Weights of a small autoregressive pixel model.
Data: trained on photos with spoken descriptions (Open Images, Localized Narratives), 101725 training examples, 10.2 epochs.
Rows from block 3 of a small autoregressive pixel model, named by matrix and row number. Rows with one number belong to one neuron. Each number is 128 + 32 x the weight over its row's rms, rounded and kept within 0 to 255. All counts start at 0. Numbers have three digits each.
After each neuron's rows are labels from the 100 images, of 14976, where the neuron reaches its largest size: "strongest on" is what is common among them. Only what is clearly more common there than usual is listed. The data: photos with spoken descriptions (Open Images, Localized Narratives). In brackets: how many of the 100, against the usual share in percent.
# gate: MLP gate (model.blocks.3.mlp.gate.weight, 768x256), inputs 128-255
# fc1: MLP up (model.blocks.3.mlp.fc1.weight, 768x256), inputs 128-255
# fc2: MLP down (model.blocks.3.mlp.fc2.weight, 256x768, transposed), outputs 128-255

gate.435:126117161111145122115125133136122197184130154122140123089143146144171140148091141084158047173152189098103110086158114174140165132137114151143145121112143128172128102099187128084137094093097089126128145128187150153221130160038084158135172203158134158108111150160164176084081119154130119153104116148106067137133125101101175172125062192039149084153097122102131106107177062082153091129126
fc1.435:094169108143032179096110116151077102131104133110124117171104104093150126122141140141151141204156173152130127157110113100076135072164128151146159097168157122153107111191109178098138161146136103097172065104122125011090102155081125088111146090129127106143149105122170153156095180133133126163158157073120202164103071136144111165135138035072134177206134111130126101182117185135098122120118
fc2.435:152161117143097122142117165129083177099108094116200051153104134114161112113107132125127160136153137143114131110107156164152177137103098078182162171086165100098127124230169156169104109137141116109116186136134098065131076128112208115117073129210126044141144122126125092142056116139080133164098139109138148125124114121164155183145168085186151166098108126132083120139111128142122116138109
strongest on: text has "sky" (52 vs 24.9)

gate.409:138158169109145122147095119121136161088086115157153134136186093116165105186136183118174161162117176090124164154135148134047114144151098135084106125168117182105119098072147135125097167153089092178109122147093190171124119195158030115080208146176158139176083122122085159130160059151107172127087100154095110161111171159126109173120091182127080109027099130127103118144122195140143147159103
fc1.409:110080205112108130125137099083147176126096106091138142126146066083090152116088167074113161129148147109144128160123190099128106078190143104092116089169175064097096123138129126073137123148112149115107089114082108122157100135145096158134161086153143104147142209146134094138132070156133154134119172088107098119098116115090092139128103073184130114010112154160122176121126129113102183114107
fc2.409:142153144132142117112116106132104126103132124129143026195117165146124187170134135055157067110097083104116118107094122138132081080168120137167117094115149094140068102109098107171106121150085170125112178116120103179154094180113149142122051078126122161169148111125111081159178125124143080121128205188154159198138114113156129130187108199089165157133140120114155121105180092088108124144183
strongest on: text has "sky" (69 vs 24.9); text has "water" (26 vs 7.9)

gate.332:126068125131050184190107120163094216149141148172097150122191178106143129143119182126118143156098109192155139116129128133096130158153161168134162162079125115121155143088086134160149116152132130155147145137076147147110102123180158180120156122129106100116199130101083136131128087133151117111224103148111120124126137140095112115127150182098136144121162085105105122118116100104120141151160
fc1.332:131098146117088098151126128210108080160149138206174127134080154092133156106155138147149185123156174067134121073103135144166152143155095168058138161111111177137146114124144189087139111144123145167109120078123159124129081105138182137150174181097138147114124180091161131140151135128081116123148025147109105084114136073161157138141128101115153032076132130179155141114119128126143133077154
fc2.332:217205119136105097188101099161147124158134131136167121182149177126140124104126134127095118065117071110100133145082075088131117122145127117164135058073122139148131135120136151168111128128143169100095186105169142091120098141096131142161085090161112109170208130137123209120158091096094180114129074102110144187142119153170087099148171081136105123120140132159111163108116109143124104165123
strongest on: text has "sky" (51 vs 24.9)

gate.566:102168114130109078109105110119135166095132132099132163116153083145109139160075155122126153107087125100102128136091151204138116077088166147135147139156126143083146172096110185112109192146125107139099103098102178156114122175130063180126158109084142140151115183151115120088153129128155178132172079088054149133099140092090078116127147069130123128043152118069171145145125129138153128185125
fc1.566:104126130114144129087198073136120120139146142118213087113122132040096148135130158131079112127079109109112209135148172142149086094154163105097105161125127079124161099080109105194078123117168161116143120113153101120182088105104140151120215091136192152092177165097121092134086106136135099148194111166138072084106128106086090167070099100127125153174082128157126144083158123137107101130108
fc2.566:127128142179142080071119103159086133090125123118142138178176132047144153125106145130170155072086142001168143116151098132097120176198144098079109128119106132066138088110104108108107114162131154119118181134143132153093149160181084116099130038163100088133160172133134159205130117133185154152115104083107170145121094140133129074163152113111126112144156143168097156134160120183133114119087
strongest on: text has "sky" (74 vs 24.9); text has "trees" (66 vs 27.8); text has "grass" (32 vs 10); text has "plants" (26 vs 10.4)

gate.628:087225059138152081086098155156143171151096125117129178111129120116134151126108192075162105161095101108105143052137109127084145112141108178146106177200133180077195136169111133159103145131129114129136105111198168116093137170161115161135117119128044132147042122152122151102080087102142123147124114130155125183184135128080101158117112075171128174134186103113109149116172144093148139115096
fc1.628:104149124099144145132167139128112142147110101118123187101089123123103108115147106140152196106120073075132152121102154125170048147182116101132137120181112071142134156138143144138132124191085169118157083165171249170039064132094130129093203113163046114121085149137105168154072117109124173096095126140162110106148117124094149145095135161123088131102155120106132111170204143130123140101091
fc2.628:136115167137104100134078134121109105164106123160145143167186140118107142099150155137180099080145068115127143123133123198115154182122157099158135054145091133117105066137142127139119173118066113191163157171140150086143093092130066169131141132120166107144126234126085155045092207082073136117129097130125087099176144152126158088152108142142155143145139173158109083137145128134146182023108
strongest on: text has "trees" (91 vs 27.8); text has "sky" (84 vs 24.9); text has "grass" (41 vs 10); text has "water" (27 vs 7.9)

gate.205:088091123171172163105134144163071164145158159165094183138160092127162056160138147160152135161116182048176175105131087124198130054117142134155150136154148126169156112127157136126104123104130128137191115120139139183113168147082131111138169131089078100122121138141123112105092130169117167176140121190125112158145159125093108133107151147112118136153149066145108094129122178048141124062119
fc1.205:185219136134141123153140147134110163117157150109143080124069150084150161107117165159124131121164089184131124133101131119143166114107110126105129151090068129113137131075079088169150015206144086125131131139127106134104132170089141130139097138161190134136129110149109104124107102134197116116159059099161084139113067123170120140134120136090123117109127164112118111119124108105123072181146
fc2.205:110145121075154075180133134128095178136063094155140136117104062184138095119138139141119163160144207120096155067131118131182175111146197130113101104149115103185163101080127094096107081152131098110142084135131127160138133150145123157079193121140148189108136166105116108145097143164194165064107120142128094074163102130137150098085105128159170156088100150099067113101083060103169121129138
strongest on: text has "trees" (71 vs 27.8); text has "plants" (36 vs 10.4)

gate.572:120121105140137078159125131120082161105126141137151140133145120168093079178149115126163125114173168120061141113133117106134123121179102104126180152161150106178117161026141106170100195123083131162182110133095139143144159163136116116138119191201160139145081190128109121101110175148122180161148132122086103142135159149138155115123133229161139154106136135116144115129037132056134107082092
fc1.572:049105166159115217145134140140127091123103104117121110137132089129130130142154124126150119178139070140174116170076162138138131130141078153070117101149156190160129094100096118103117172163194182116148140134122094136150133110148195132155063141167131088166125090146113159131128115152113153120123146073147170162124122108113145165164128126150100139046069117091164176091113112149117117153090
fc2.572:177153079165047151109148164098125095074124125108214116149129110103144094131123144156132186135084211149168151093082101135108093150184147096174087121161154085110078072143190107125110063117137135115190127093133110113138078128100154092162162156128151112104170119153128098142124081115127162111151116121123140129133123152119069186133089117093165181131119109142142166121129153118132108192103
strongest on: text has "trees" (69 vs 27.8); text has "grass" (29 vs 10); text has "plants" (26 vs 10.4)

gate.255:138149139132099153176156133123140147091090158121109103097165111130107111097143111084119109141146179187113078100101164134095181069143114167094094109179148218139150185092147161084156133137145177106170128167149097111152159156119142122115104111129030121136166057138132156148078157156118185132187092151119130128121134144115119101134169133157145095158199094095136108126147043121166115100153
fc1.255:194117123094077160108128113140098122132181132124111054178092111116101149198088147156101059151123202087153155117140148143128118195117178123134133111144104047091126092133175078203094180133088129159081121065131163121091097143064104103142156125169132160147150172125112147117220118171150090077117172138127151167182085143115103116102118058132113154119134126106135155155151127119102183170117
fc2.255:214163129122157126192138152171143125132094139156109153114132091150140096142104138077071131110142136091157091076132104108068117150136143123099080127148124183151129160142177145140128112097139172148145118160102063140162117141098126133117157085134084133183091111151122133118129112076135160122201112172092131156132071134161122145119098116128139122149180098107128129114130083117141124149088
strongest on: text has "sky" (61 vs 24.9)

gate.12:181089074193170113161176154111129181106121158186135221104104125140189095152138155176129211072094135142124148106115153123051112127155167141153107176111123079075125110077034122121114076110127053180144143123105250130097130131148063111130122167130114098114118149101127099122154136130127133142170117134118140126121103113176151134069169150083114117159145127159144066099133114137135093211100
fc1.12:122147124116162150148145125110133203087123173162135159082096126096152096102155087138142114112100202125112118077080143117101127111129184142188142162115155114122137111054075115118096130131107127154168137090134162170091157173097106141135100137118110085146141157136191102078175067183150150125119120065106107148071154145122121119126181098107123141225181099114149113119143166097181173125114
fc2.12:142127101183179128163150148092112160133118142152148178136109127142174074128121132159119187055085122110070165117135162067046144172136156114111077168143096082068107145105088131124125055121142108169133072113119170182121137140159120107139136147097138145098099096087058092141137153097137143151197149155141135095095104115164128153110112193110110137100160157155086097186191077163110049188078
strongest on: text has "sky" (52 vs 24.9)

gate.263:097142137115137130086093103099119095058143091120055217137177163133124094119205113132199186176123176100116122129055147124080122129133156073126162117113126189133119127076165180123165174120133068144105137133098121209154127150099141080125121230129169121187108113138160170107140080111106166096124143122166115184171148121115073165134113172151134082155161138086101118153118115113140113140177
fc1.263:096149155175071094150138235146130156178098138119172116255084103126121108142133112164109174069170091136147123137095098091107130139146148227107106156136082106100172113185135079131134114116119122202143120103130087078136129125148206115179130143140065117114128164156153116068171139099118132147122094096153124119107119094145122121173087081196094155223107109135120144136104187092094154106053
fc2.263:101099133079116112083129074111133166156091140144087163192117159126147089100137102108137147143071097110130094183135030135139140175174120171093102076103124155137138111165151127124144090154089127117079091096094165132146137107151095127128062098140126147070109157108147132197180099104139131141189106127148105105019125133143129124169140060138119150065118118187141160153057125140137137127087
strongest on: text has "trees" (67 vs 27.8); text has "plants" (36 vs 10.4); text has "grass" (28 vs 10)

gate.519:105145101125186159124140161103097168097182149108174151119097088084147122118146119137158109130154139113057102108088130079116128134140089110112149129119130080123172134134110084067145136122124093132194118088137132139147148202105119077117118199084075088097174167154144128119105109118163173154123142114160096146120087114129162110112160188092161199115126139127091119123111141105166053102120
fc1.519:195168131139135127170060091122134146132142118126116195101140108139099134173067181152075174170143085113100134084191113106120132206157060151119134135128111089139143091119055147140129150119110177125128125142121160110120121146147039168121138094148124072179047104140149170112146166081143150160155139164154136138115112136116139149166141110086167098028158160136117112140168151124145142136093
fc2.519:184169086131110127136191131107116145087104103114119102094124107170156111119073090145129088143075199095126219068101137121108138120142171148143125143163130100150134153099183100109113148080144074110151166142137127154112082085149225096093143087158170148135135156143153146113168126152124158143164137115142075184133154137137130164148138088142124113186156114129159131042131143126108140231076
strongest on: text has "trees" (63 vs 27.8); text has "sky" (53 vs 24.9); text has "ground" (26 vs 7.9)

gate.235:120109127132140090148133105168156106130095122160101090165126123124193117160147072125128140142086153095150168082113163169141142002131200110178118158169175201090093115094100101087174129152135111073119093141154178181111172113123173103110179084092102118153224117133161108179152141119175123126121093147130097100095125048177069140136185138138160142133128091073111147112126129123138112133162
fc1.235:148167122136140135106107057134198098160133106134161080122117112179143091109156161155150205061119113238065100089112117145132132095142116216083154181160182141092185155107111097114132112168162169136104085165135170126114162164169152133119137135104086193146098162133122111121086172093147131115148071109116130121120104111144153132140136186154090116147109128117137132141090141141169045172148
fc2.235:120155097094166068081140126101181080119137173126094096097121103078062191141153111111124230125087117184126109101113125167116131081187045153189131093163106126093156121127096183118136136129104152134080168127128065070083159121143123119137090111084067149097082070126168090148121189129129128086144138117121117109098120162082104084171116128172129119086158089119141154144176194157141131147142
strongest on: text has "sky" (53 vs 24.9); text has "top" (26 vs 8.4)

gate.244:146144115111119118115168146102088112102206132098166123076135117116141101162128095115122114125083191083117141103144160112168079146111233139166074181092100105199107144107187143116117170103103083103124101166156169119113139116143162118123144094140151058097127071121130160132069143176169212155154073115147108106124141143144136041111150108164170112150173123155122130127110084074221123117128
fc1.244:050114120103129152144170167124073055139120149114132174038132152084122134174091172122117152168184095156092197105097140139152055177135139126202116162085144102123158102119138126112124085122129150180125098139152136142145134132141115129134213213105137110054087147088120108125104095160118139130132116132081114129143132144138145107054105162156157128118141146184131143128153127081107097101105
fc2.244:120093180142161147121145168098177073133176095168147128112162178191131180146120101113137056181101118089108091140144100081076071099151143101173100101142131134052128165090107092152104105147133093118091193096135142165140091134136132169102119185048107098136143147115186123167136108143151100097148148129127075144121130111163134118122058160131168070222164140141167114138121146139121140083090
strongest on: text has "front" (27 vs 11.2); text has "lights" (25 vs 7.9)

gate.526:097144168109131126177145150169078114159151072154111172146103093110034097142146140149175190157094118100094125109119144111131139166137142095128131105111098099125130157144099135166097166133092180168102127184173136129166136133087191136077159162167129160208124201089155147115096161128109128111107131125114155111134145105102085124154055177170176139141141079156154086131121164107090112097096
fc1.526:141136128113126131150196123160136120142108136156127087112124117110135090141160096137096190153170124130173133134148183121117109098165111129154128133105163169122119141049181128143113096162194128165129073116110121148153137105138121141143212108133186163148144162167138097194141112129105163139072131191063119073103084105142137168151163157138132091171108129154152111091127086127103114161144
fc2.526:123190127139087125107103115071084163061117103081083119161104138110207143123118184088157086182110198115126133150093175131108106152134135192106128142120102102180138136082101130129138095181126129150126131137088120220141086183111133121174150117104183114137176164114155101115158141137183153117157135109138159115091071095099111147141144102043102150141191134095123144099153168125169108118124
strongest on: text has "trees" (73 vs 27.8); text has "sky" (60 vs 24.9); text has "grass" (27 vs 10)

gate.707:116142172147104131151144082118101168096119131142115178086137173159136156074170168171159068105139146135118172122144149132134115122145152122125089122157151115181126159193163120184088107094119125168160158160132146129133136135116119119123151155094133094120082162166072142119139104074074162143136099130134092168186164129043094146107061198091113090089131148112131118145209143129139105138155
fc1.707:151176112148149150110174161168091127136156155108040193113114147094111054143087145141136117164147106144160174145111091150182130189072132133170112126142097171094183142151073106151096178108107157137140138162162115058053174141106126146110122064188152157122103118097116054108093176134135169116172072130114123091152099134131119094100136134111176138167123116127131060168111104112139138131114
fc2.707:108040122146117075162123103128133176134075136118074128165120097197107131123124093181125141156127152157125104133137062144055109191126069121134126173153112154166141130196080139067114153127116151168147095142124129188122154141082096152142125133189074148138145129143127136150110092131103186083145110110119149112136091031122135113106118161131177181176153111095178141145147114147123155088121
strongest on: text has "trees" (62 vs 27.8); text has "grass" (29 vs 10)