{"train_examples": 101725, "width": 256, "layers": 8, "hidden_act": "swiglu", "fused_qkv": true, "bias": "none", "qk_norm": true, "positions": "rope", "init": "trunc_normal_002", "optimizer": "adamw", "beta1": 0.95, "beta2": 0.999, "lr_schedule": "linear", "weight_decay": 0.2}
Rows from block 3, named by matrix and row number. Rows with one number belong to one attention dimension. Each number is 128 + 32 x the weight over its row's rms, rounded and kept within 0 to 255. All counts start at 0. Numbers have three digits each. After the name is the row's rms in percent of the matrix's.
# v: attention query, key and value (stacked) (model.blocks.3.attn.qkv.weight, 768x256, the v third), inputs 0-127
# proj: attention output (model.blocks.3.attn.proj.weight, 256x256, transposed), outputs 0-127
v.177 101:131132094121143078147124159140040077129191152137117111143163152122103143112069101153152128185147085141180217124105101083098117097174101145093163147092121077091133105115121122149107078129118123090077107195165102125149091134131145133108174186092152169173114165101107093102111184155176143148089106040151122121196142148098144144170087134076168098154126121080111169116099133150121164178122
proj.177 107:163163108137096145150144092106117066136215088160167121110117081205142066111094137151088160102160111206101139143126154155108132117136120166080100134111118134172109093157138110122115162164067086118101113088104169138096096122149179120182137170128121077074147099090128153062112102099187222143195135105110119097128098127128153082151122138158195112154161113108137115114125138157126149182101
v.178 091:147127091155108099075159173156075102171114116138099112129109121112137140184145175136151083128092121101181134143108078119093115107140167084113104118123097062152109039163061148183110129137140157153145178134100096118154076098131132140142185184185136189046024147076150143155115101141154065110195113168134130094146122160127131106082125132160123128105090070077117095140099107182119163169117
proj.178 095:103141118172068120108148131192106126142156116151126147072129077093144070083147206099124163171170089124101125166129153148153112129192157200098111098075111102131127127054124130122101142115161143072128145174091118124134187151127167091116193133165130101144108145119084093110091100154124213143183105106132107098205134094071125160176162115113098144128120140095154092083164102096132142136147
v.179 109:198120192109115158113125176116121100087053111125132102113139106123152094131149150133118149099146135108190123126127145153170131133168183117117124143104146118124093137115137099237144092117129215128124111150144128108091123164129210166076159183136114137068087109130123122134082113098190101079080132135129163135196120072126131113152113139102150110155152092201147190085162122104142119065167
proj.179 108:129151196162121172102149097130143141092119138122150123148104052106144138110179186113115129036115103130139088197129096183082171106094076124111111088144159053098118109100101078080104040134110053089114128151098163113118190212143136128118120137144115128102144149148139134109074099081171083182144169082137122110115151117133102102156159163158171169178134107162087144124150116120149121129149
v.180 097:084109096121125109060125166106138166145119131164106134092157121174145085130091110189107133107107143118140128092142141130192181126115137140173021120079136109166122108150157114166123148152138145148157100128128152049169148122108134119128175161097131129161145105133191123162113149139159155089121145155135111133206168119109114148114138120114115147164105111085163155155066133118151087159087
proj.180 099:147108119151110188141151077099142124108156163194085167100152143147131143086146124126096136085154107130091127086139088143145176142072130150093127112093121162172114075088121161131112099082109085108139120112108144084112075103120105112159144147150103150024076168165159101127168110135234103138139118108121157129114208129020109110144163139109105190146141128099106130136114078121150123118138
v.181 088:126184167085144119128136132134212118174136101106158103140110121162133116124121139128120091116095199141084136151025179086086136145135192128163064098148087127129138147093170103111080094197162153056137154119110144114123167136096129078164106129077122153069173130169186158125121098057091151121133132200144066140133146134108126125106133115091117150151108114169120088097120133145164112103134
proj.181 085:069107144073135131097191161107177083145134159110113121137146156121129072113114152115127058105178136120131143133074132163089109151114117094103202114113108123103120123124123126058073162091133133118175084163086157108149128169123147138116165072070145141129160145183172133125120104074124115093097134151147140115123137169122127119121093121101109202099194139074179136165189132122135147115094
v.182 103:095140099124174114170140104110140104109119128103177165101087123115082141135143102145101086149119169159131130103153122161070167119157125225037201143133130200107129072105186104046136159050121154139126137128128101137149125104112071116110163184125149114095118135098144102099081108097124135163096154116112080141099136191103136079068167140122075108144152090151133116122074143127118108191155
proj.182 105:148148116098113103146135124063178094141156159090116131138113147088178099124106112124107105154110093143159134122157209120065119121138167141114105111146178203095101133125093115131121065132084161157160050182101099156169080104148124193142124136081149082098107065127176114121163170163107093130138138083123111146189131114103134132160180078181121119110134107093137087137185203150069152145142
v.183 094:155091111155120100118089126112183114110081157116151124124162143133200172177058115174035149145088071119136116130098078148098130132130175098127147123137092138170079179090112164127128117083161131177146142145116087075165090101166101148079149119161110143111136164100133118136117114109159109108117161119165103108118093102106131112133142097094131153128099110088132107118166156112129110164116
proj.183 079:097119141145147104071142136138110151203160176138141153123146089168066069168116059132099191160133111138156149137135098159183155136140156109161165118165150073068153108107166101130116153112152166130104108166100092080167169128163076086168144098220173180139063211169058171119142151147117139130087159065110113156170099120083142100166178140113117124103063125193117080090138123108100064130140
v.184 093:153113128112111164158117086095131247119053141172116087138144111132143103107163104099179110146183156158000174107121140120074141121118144146177142114184123104097139063108080147090110095168146131107099194094119081168141090119142121145147107170148135135094077118157122138183157111124102115077122115130148150162115065122146111120159160161137126125105122066138139153147135145148102067115122
proj.184 096:189091125134130075153088108133174130147107136154126132151152141135146116164107075141145118145111149202071165138090107096146192111182165137183112161101114123155070138127104152071151105123139137140173107168136070160151116119091171104087194121112124126161095103116155114106115097064122130163108090157132142146196141106137115132104173122057123135129107112153177158086156143123138114152135
v.185 089:144120128145167128135123173132073111102100127087058082151079175132095095083109114176117116117172177080074186131150133087093124103143127206116139139068145136160130136137147106129106140149087192154137096127106131120105205142153105146150148180076156100102090151155143091140121045130129133104112102107118101134071214112179126136130092156122118161057127142135143145130134163193113114211097
proj.185 093:145141137101100153137134068176135119133222162165146095123123082104142115102143110167179093113119099117077147108145142094120135150183086203146157120095141208126162111102116137104119102140122110117078126078102098136064155121174113151144154138132098113125103117159135069103144099124152114069169152123148072107037175148126054110116095080174129112101103113169139158147136105164128131122129
v.186 089:149069127147142091143132106114141149162144129099143127143170134102052146128140129143139087156143139103067132111138195096078091068105125081150100217109103122116116178094186127122090117135123123132086112141149138128091147197173138098136158090123135134115108131159090128187154137118101132126171109103202077129160128128072085150125097148070163094161120166157112052172116072144132129139182
proj.186 082:131081132152145136057123149120137144197104142124138130149126178132178133143101177172158150126151126152193096125161109149147089090096158157072063125132092179159141138149107058115118204141120111139072139103149193128067113134086151113099102077106117155141185122179136093130095071111165209111188125160114156133132066185139110127109117063223163087125097116192119162198129165180104144170136
v.187 084:178088119176135085113095114158118098123116168074099169138085165073094078122085154147122090141132131133111112147132097158149218107149092174066228102159190157157112096142142136112130164106117100186116114141153140126167072145116119106164097096122121104115135132142183088094186098137162115113191098137055121101096162120143133090106102105123108111120145154150155162118095141158147121095133
proj.187 083:104153093090091147182090145115112116114122101147123118078103122129074106142120130116139154151118125056074119122157143081164133103167082169166097125157171095111205124146126117145128074103188096126096107089160096120138157134110094132103093121128142130087176112153137108147157175173123179121088133174106101143132149129181163190136093117189112151093143104139109154178047124190145060124185
v.188 088:104119119134143089087114182085135126184123134113125154150124154156158112084197115111122183112104103063111121154123153123183095097128036145132105101152123106076110120107152126142096081185102144174102122075109154132122108077126093151104118093117129097122097126185110178171181141133118171174106167208175163136134146106137125178164147121151128132102106182180106127148170131132129156054092
proj.188 091:181152132133184104132104137118168065136133145148059168132137118124146104116183120115141128153133104087107133162143129138090181148095110099110111101151052134136115096055079098109171143108112131152096189114145150132140154116129166131045122106151089082210137156132086156172127107142086101129118157132088209095073103130130139130081116116087130132126138131143081146072163084116115196113111
v.189 087:112106134114123098131116116120060144088100098135069193144127176119101110172164142116136120132129116143173183171119152156066118096158164077074112081123143107174054129146085144082177095121113100092177175142126169166124165103159165100142151143135101152103116110128122073085100120137089077136124128168104113093069059174103137106120145098166108110133089158138084145147047170130098111130144
proj.189 080:143150147123136118165107113210072126153155098142103143097128126136116100115133071108102126231121092186143125168136090126166119116113139164147112072111126101122147165121150139159128116202081145140163145125177101163117176132089090132147129116101120090125125157047083114143147128206108040127159092146145107130127120130169119133161136076107081127141121164146134130140103072154085092114205
v.190 086:132137152121083109100145105135112224116159158113105156163140141183072165099087132192065119155173105108114126116099139080064147134146146188133144108126172090148117140138128130100115188137141118102097106159132183113128137206117137117183095130124148118127145134172089110118114172151105137179063158125160133145106091103095169142128113054166104184121095155110134128128114113139122125145127
proj.190 084:073137101079122088149183121125063126112128125146117141142157132088102142115125131149077115208160087163134177073118144106119087133168073150144184087119092070145114146218204111109117137086112172150097063107147128099102141126142082133104101169126115149144100132108077159080153229089134092122126186167200178122090153145108138119145141116082113131140123079191191126109081121156137098103136
v.191 097:194168145187124147163150028076077116121154106197116144158132147126095143107148150162119158062165151154141085174156139116116227100121132144108125105081100123054155148087134193118108103143092132085077086124117112140150098138119178091114178135087112056156112147122122122161131141084115106151118060106090109166109107133132146160084102126134116096112118117180157159129147123129175112091176
proj.191 098:151111138147146157136150099112167169176053086093146099153199116128185090100105192157152150106135166178164140141160123136122133122117169160155156091136156115143132130131106178142105099118137102144137122138093102178149127138078079118117118184154155071161140134170145193071070130135133107178118122127156086111132138126129134093153163069115117126088167081126149142190130118149134083118173
v.192 093:139073132155117128115136154130058124099081139086094127083179179136109125149096115108126134078196124182131078098150139196068184125152114097158138088119184113172077164114115125123131171089109113192150113119086141144151191128149138088121113150139132102078117139152168203143167160157255106139126110208089098084128129103108126110163153102153112124133127142101160154112131106085191149128124
proj.192 093:085131070150133200102086182081155166092131123094088134147170130141109180115125129129163120164148111130161091116122154099142185108125148127132060107091089064128119126117166148141131172098128147172122119118099110156153130118111126101139106141138218143172125115130174116146196135205144171156147148122105103141118114121089158131097153139137116107179110166054112179165103115103154113047174
v.193 086:135081169138117144177118104116112157086131198055122190160117150119122119155145104069089177156185203060108133117121137157146096167113189161146146111144119145099148140143166108104128112128099136122094154123186100157125136078145104061131097155157163153133147093072095136236143156115128121161127165143105081160136112117146137081087164168095084132128187169092068099146180159118040127134169
proj.193 087:101131161130145051141131090082115166109159088111131147094109180141149108187132110093141119109069134151114176168133104113131133128089185095151100058145158199093128158151158136144107143124097132132110055181223107111126123110216118091063135096049164154106112122129179092175094153160181108061068172141143123123159130136119120176104096132152094231089109113103162165156144122130063078135165
v.194 091:104124123251178124195159139133170139089159118103126101134104187136113149108123066135137150105129098152120096124081127059080161115131107136106122158091178161094141083078105093118090150135142131140090137107132140147167169125142147165076102124143135112153087097165125104133120124128192134146150109127141131121154155090144146132134156119154167124069130138058203100123171088109105146191153
proj.194 090:117111140172105075132106090137183101104150106134055162127153129138176119141134110097136107096129071074092153145146113103080106049122081114150122052126075147115172096162109117168144133088116153169105162147126115124080126097146095076081090116110157135137099138188153160120156163131154191095170167151108085125146114154151140137134126083120157106146147105142133121186172135134147064109211
v.195 092:100130129173080132054162137154163135104096130151117167129104174118104119155132172122123094173118163107146124115131140164191118159164092171170058144129162178116134097154139095130114155124110102133127119125076114097194134104134104113130115163131110095181127095096140167121120119082116150067151135153137159171117146100095100104102158132184109157080123169072185052163123094139111121158134
proj.195 093:123092116137126161113176135139130162125145142071148190157187149129134152161137144127119118154111168060159089130081097079155109137150109141176162146120070126098177099155116173144122119063114039130119081124075161182084133155125180127103131124125080101168093025103113167113138158094095109117161173107116135142113141131156170125133157173122076157128125151072091134139138096167107177087141
v.196 094:108130140062159148103099154126048129112111095101114132066105179075088157112101116106145129131116153058153077121179175060169176123114178177115131126126170101155169125172161138134139145117136177181142141144148127149151183162139166115141127127104101078125089130188108096150119141089185085171159067201113129070110170174133146132161125129120160135129129068070141133126136104084117171111132
proj.196 096:129138117073098157133130158115157152143178102120122126116122084204142177152144124156183095182141103148094142113148107134119138110116106150164093130146136150134128140151136128144116119113129089234159128130163102116137105151134105090097081075113093089148116097190129057178170103142150168137150202135110096080084073096133130149172174104101115103103073118091104123162095091083109169097182
v.197 100:166104130150149163134134124133127087105111102125130175143099139166093112101111181051157064133140136145077101110116109160183139158145111162021168136141117174113132175182107071146106132130133145135046125142162099174111105109147112107095092119134113152144152157141114121169154119167181055076110112114094057161141138128110110176175127149132070058119117126109141094137081075143128157179098
proj.197 102:118166106106133164174119159137131127102111176147091137066136090128034090177123137102095114116114100139081114112106085176117168155163121132103118148171082155060141107135095155131132103143155159105115145150130108108127094208112171089083064171079123125120139159123177139136109137144130093138127096143127145166147139092200204164071145088145134144089128144141094048099125123127117224142090
v.198 095:062117132086063139119145086154164153117101138155125126126128077167173125149118135163133101144129128184080138106097151074164132127144144070146101100135105093118129120123145124147107089103129175090165177126115140128154168090064157129179099078146160163057051167143070139167098163137122090119104135105229134136111092153160131139078128134184131114175103114117132122086170075135167221137132
proj.198 093:114139100136132118137130118155095134119165085176176156128125113070158050148111155158127127037178103179148087118091062109188057116073119136194134113095157075139118132161068159111108139156122088130124112124184167135155163080230170122139146125082190109168200147093153134165139107120163132099158155138175066096178109119151152150125114132162143097160148166150104085093151168085190175070132
v.199 085:129142126167133111158135151097167124112131155133129112134142105164133162125075100163100105135145175140125046101159124100049144146131166129037138153131156081192127162105143130099144118074128089088110119127154139150177188150124158123116156124055130135108155116112163086075118145184162174171113107152058073143189123206146115025106075128167168136116163067091083128110130097137113151187134
proj.199 083:152114070114126080154156141105153122099115095135102125159103138138113173133137090148054116165142115124082129085172160219058105130132035170176116121105120049143150136106088084110134142108092154155185157145115135141137129139122117107138137116110099167086129125160197158149126192153129112142149110127151111112152000155120140115119161073123143139129192098162144106236185139145098110115141
v.200 093:097192150093096062088141170069107116101249135151139154101166131142110200153084200100110147107108173159144106113156117104168136138151121214131054118163128177158141154101099086111120082140131106117141147050156124112100104102135095123129173138082110167185153142142109134116060153128122105133138101048169161132127166142138137086172127116114154122083192144118092152076112139162134111135132
proj.200 099:092186150139125099161104119092134082094153181152086172183069098168149123155100147165142160177185100165147140145168134101115162121182126163163145151115143176110139096131115115170132146114117127096175178148151161106134128071051164149149112135137123128132192099148064139163118155156132150106189130112121156124117098149124137116151083187203102102144109104180143083109067102174121161114103
v.201 103:052136133189138106176113099156078173110138109087126181167129112093089104109178101099061195151196134156130072153161167104125011151115133051106090111120157048124152129118146143106134138151145139143123155131140156095144165169136131149117091136143127098098135114024195117161068147138096143125096190166144170100075104134134118133082153099182128122158112121147097117227147100100144135058108
proj.201 104:163094133139144139124143119100172107127062132157117166113133139089137135098082129100107131134122145122143106141162139084130034114130142150148086198181105160125086148153164130120093124089110157172147055123100169126121105106125105152154129127183102126153147077082164119081135154112144151156130134121147087133075171160133100197094083105110116137151168115108142120173174112125085153110139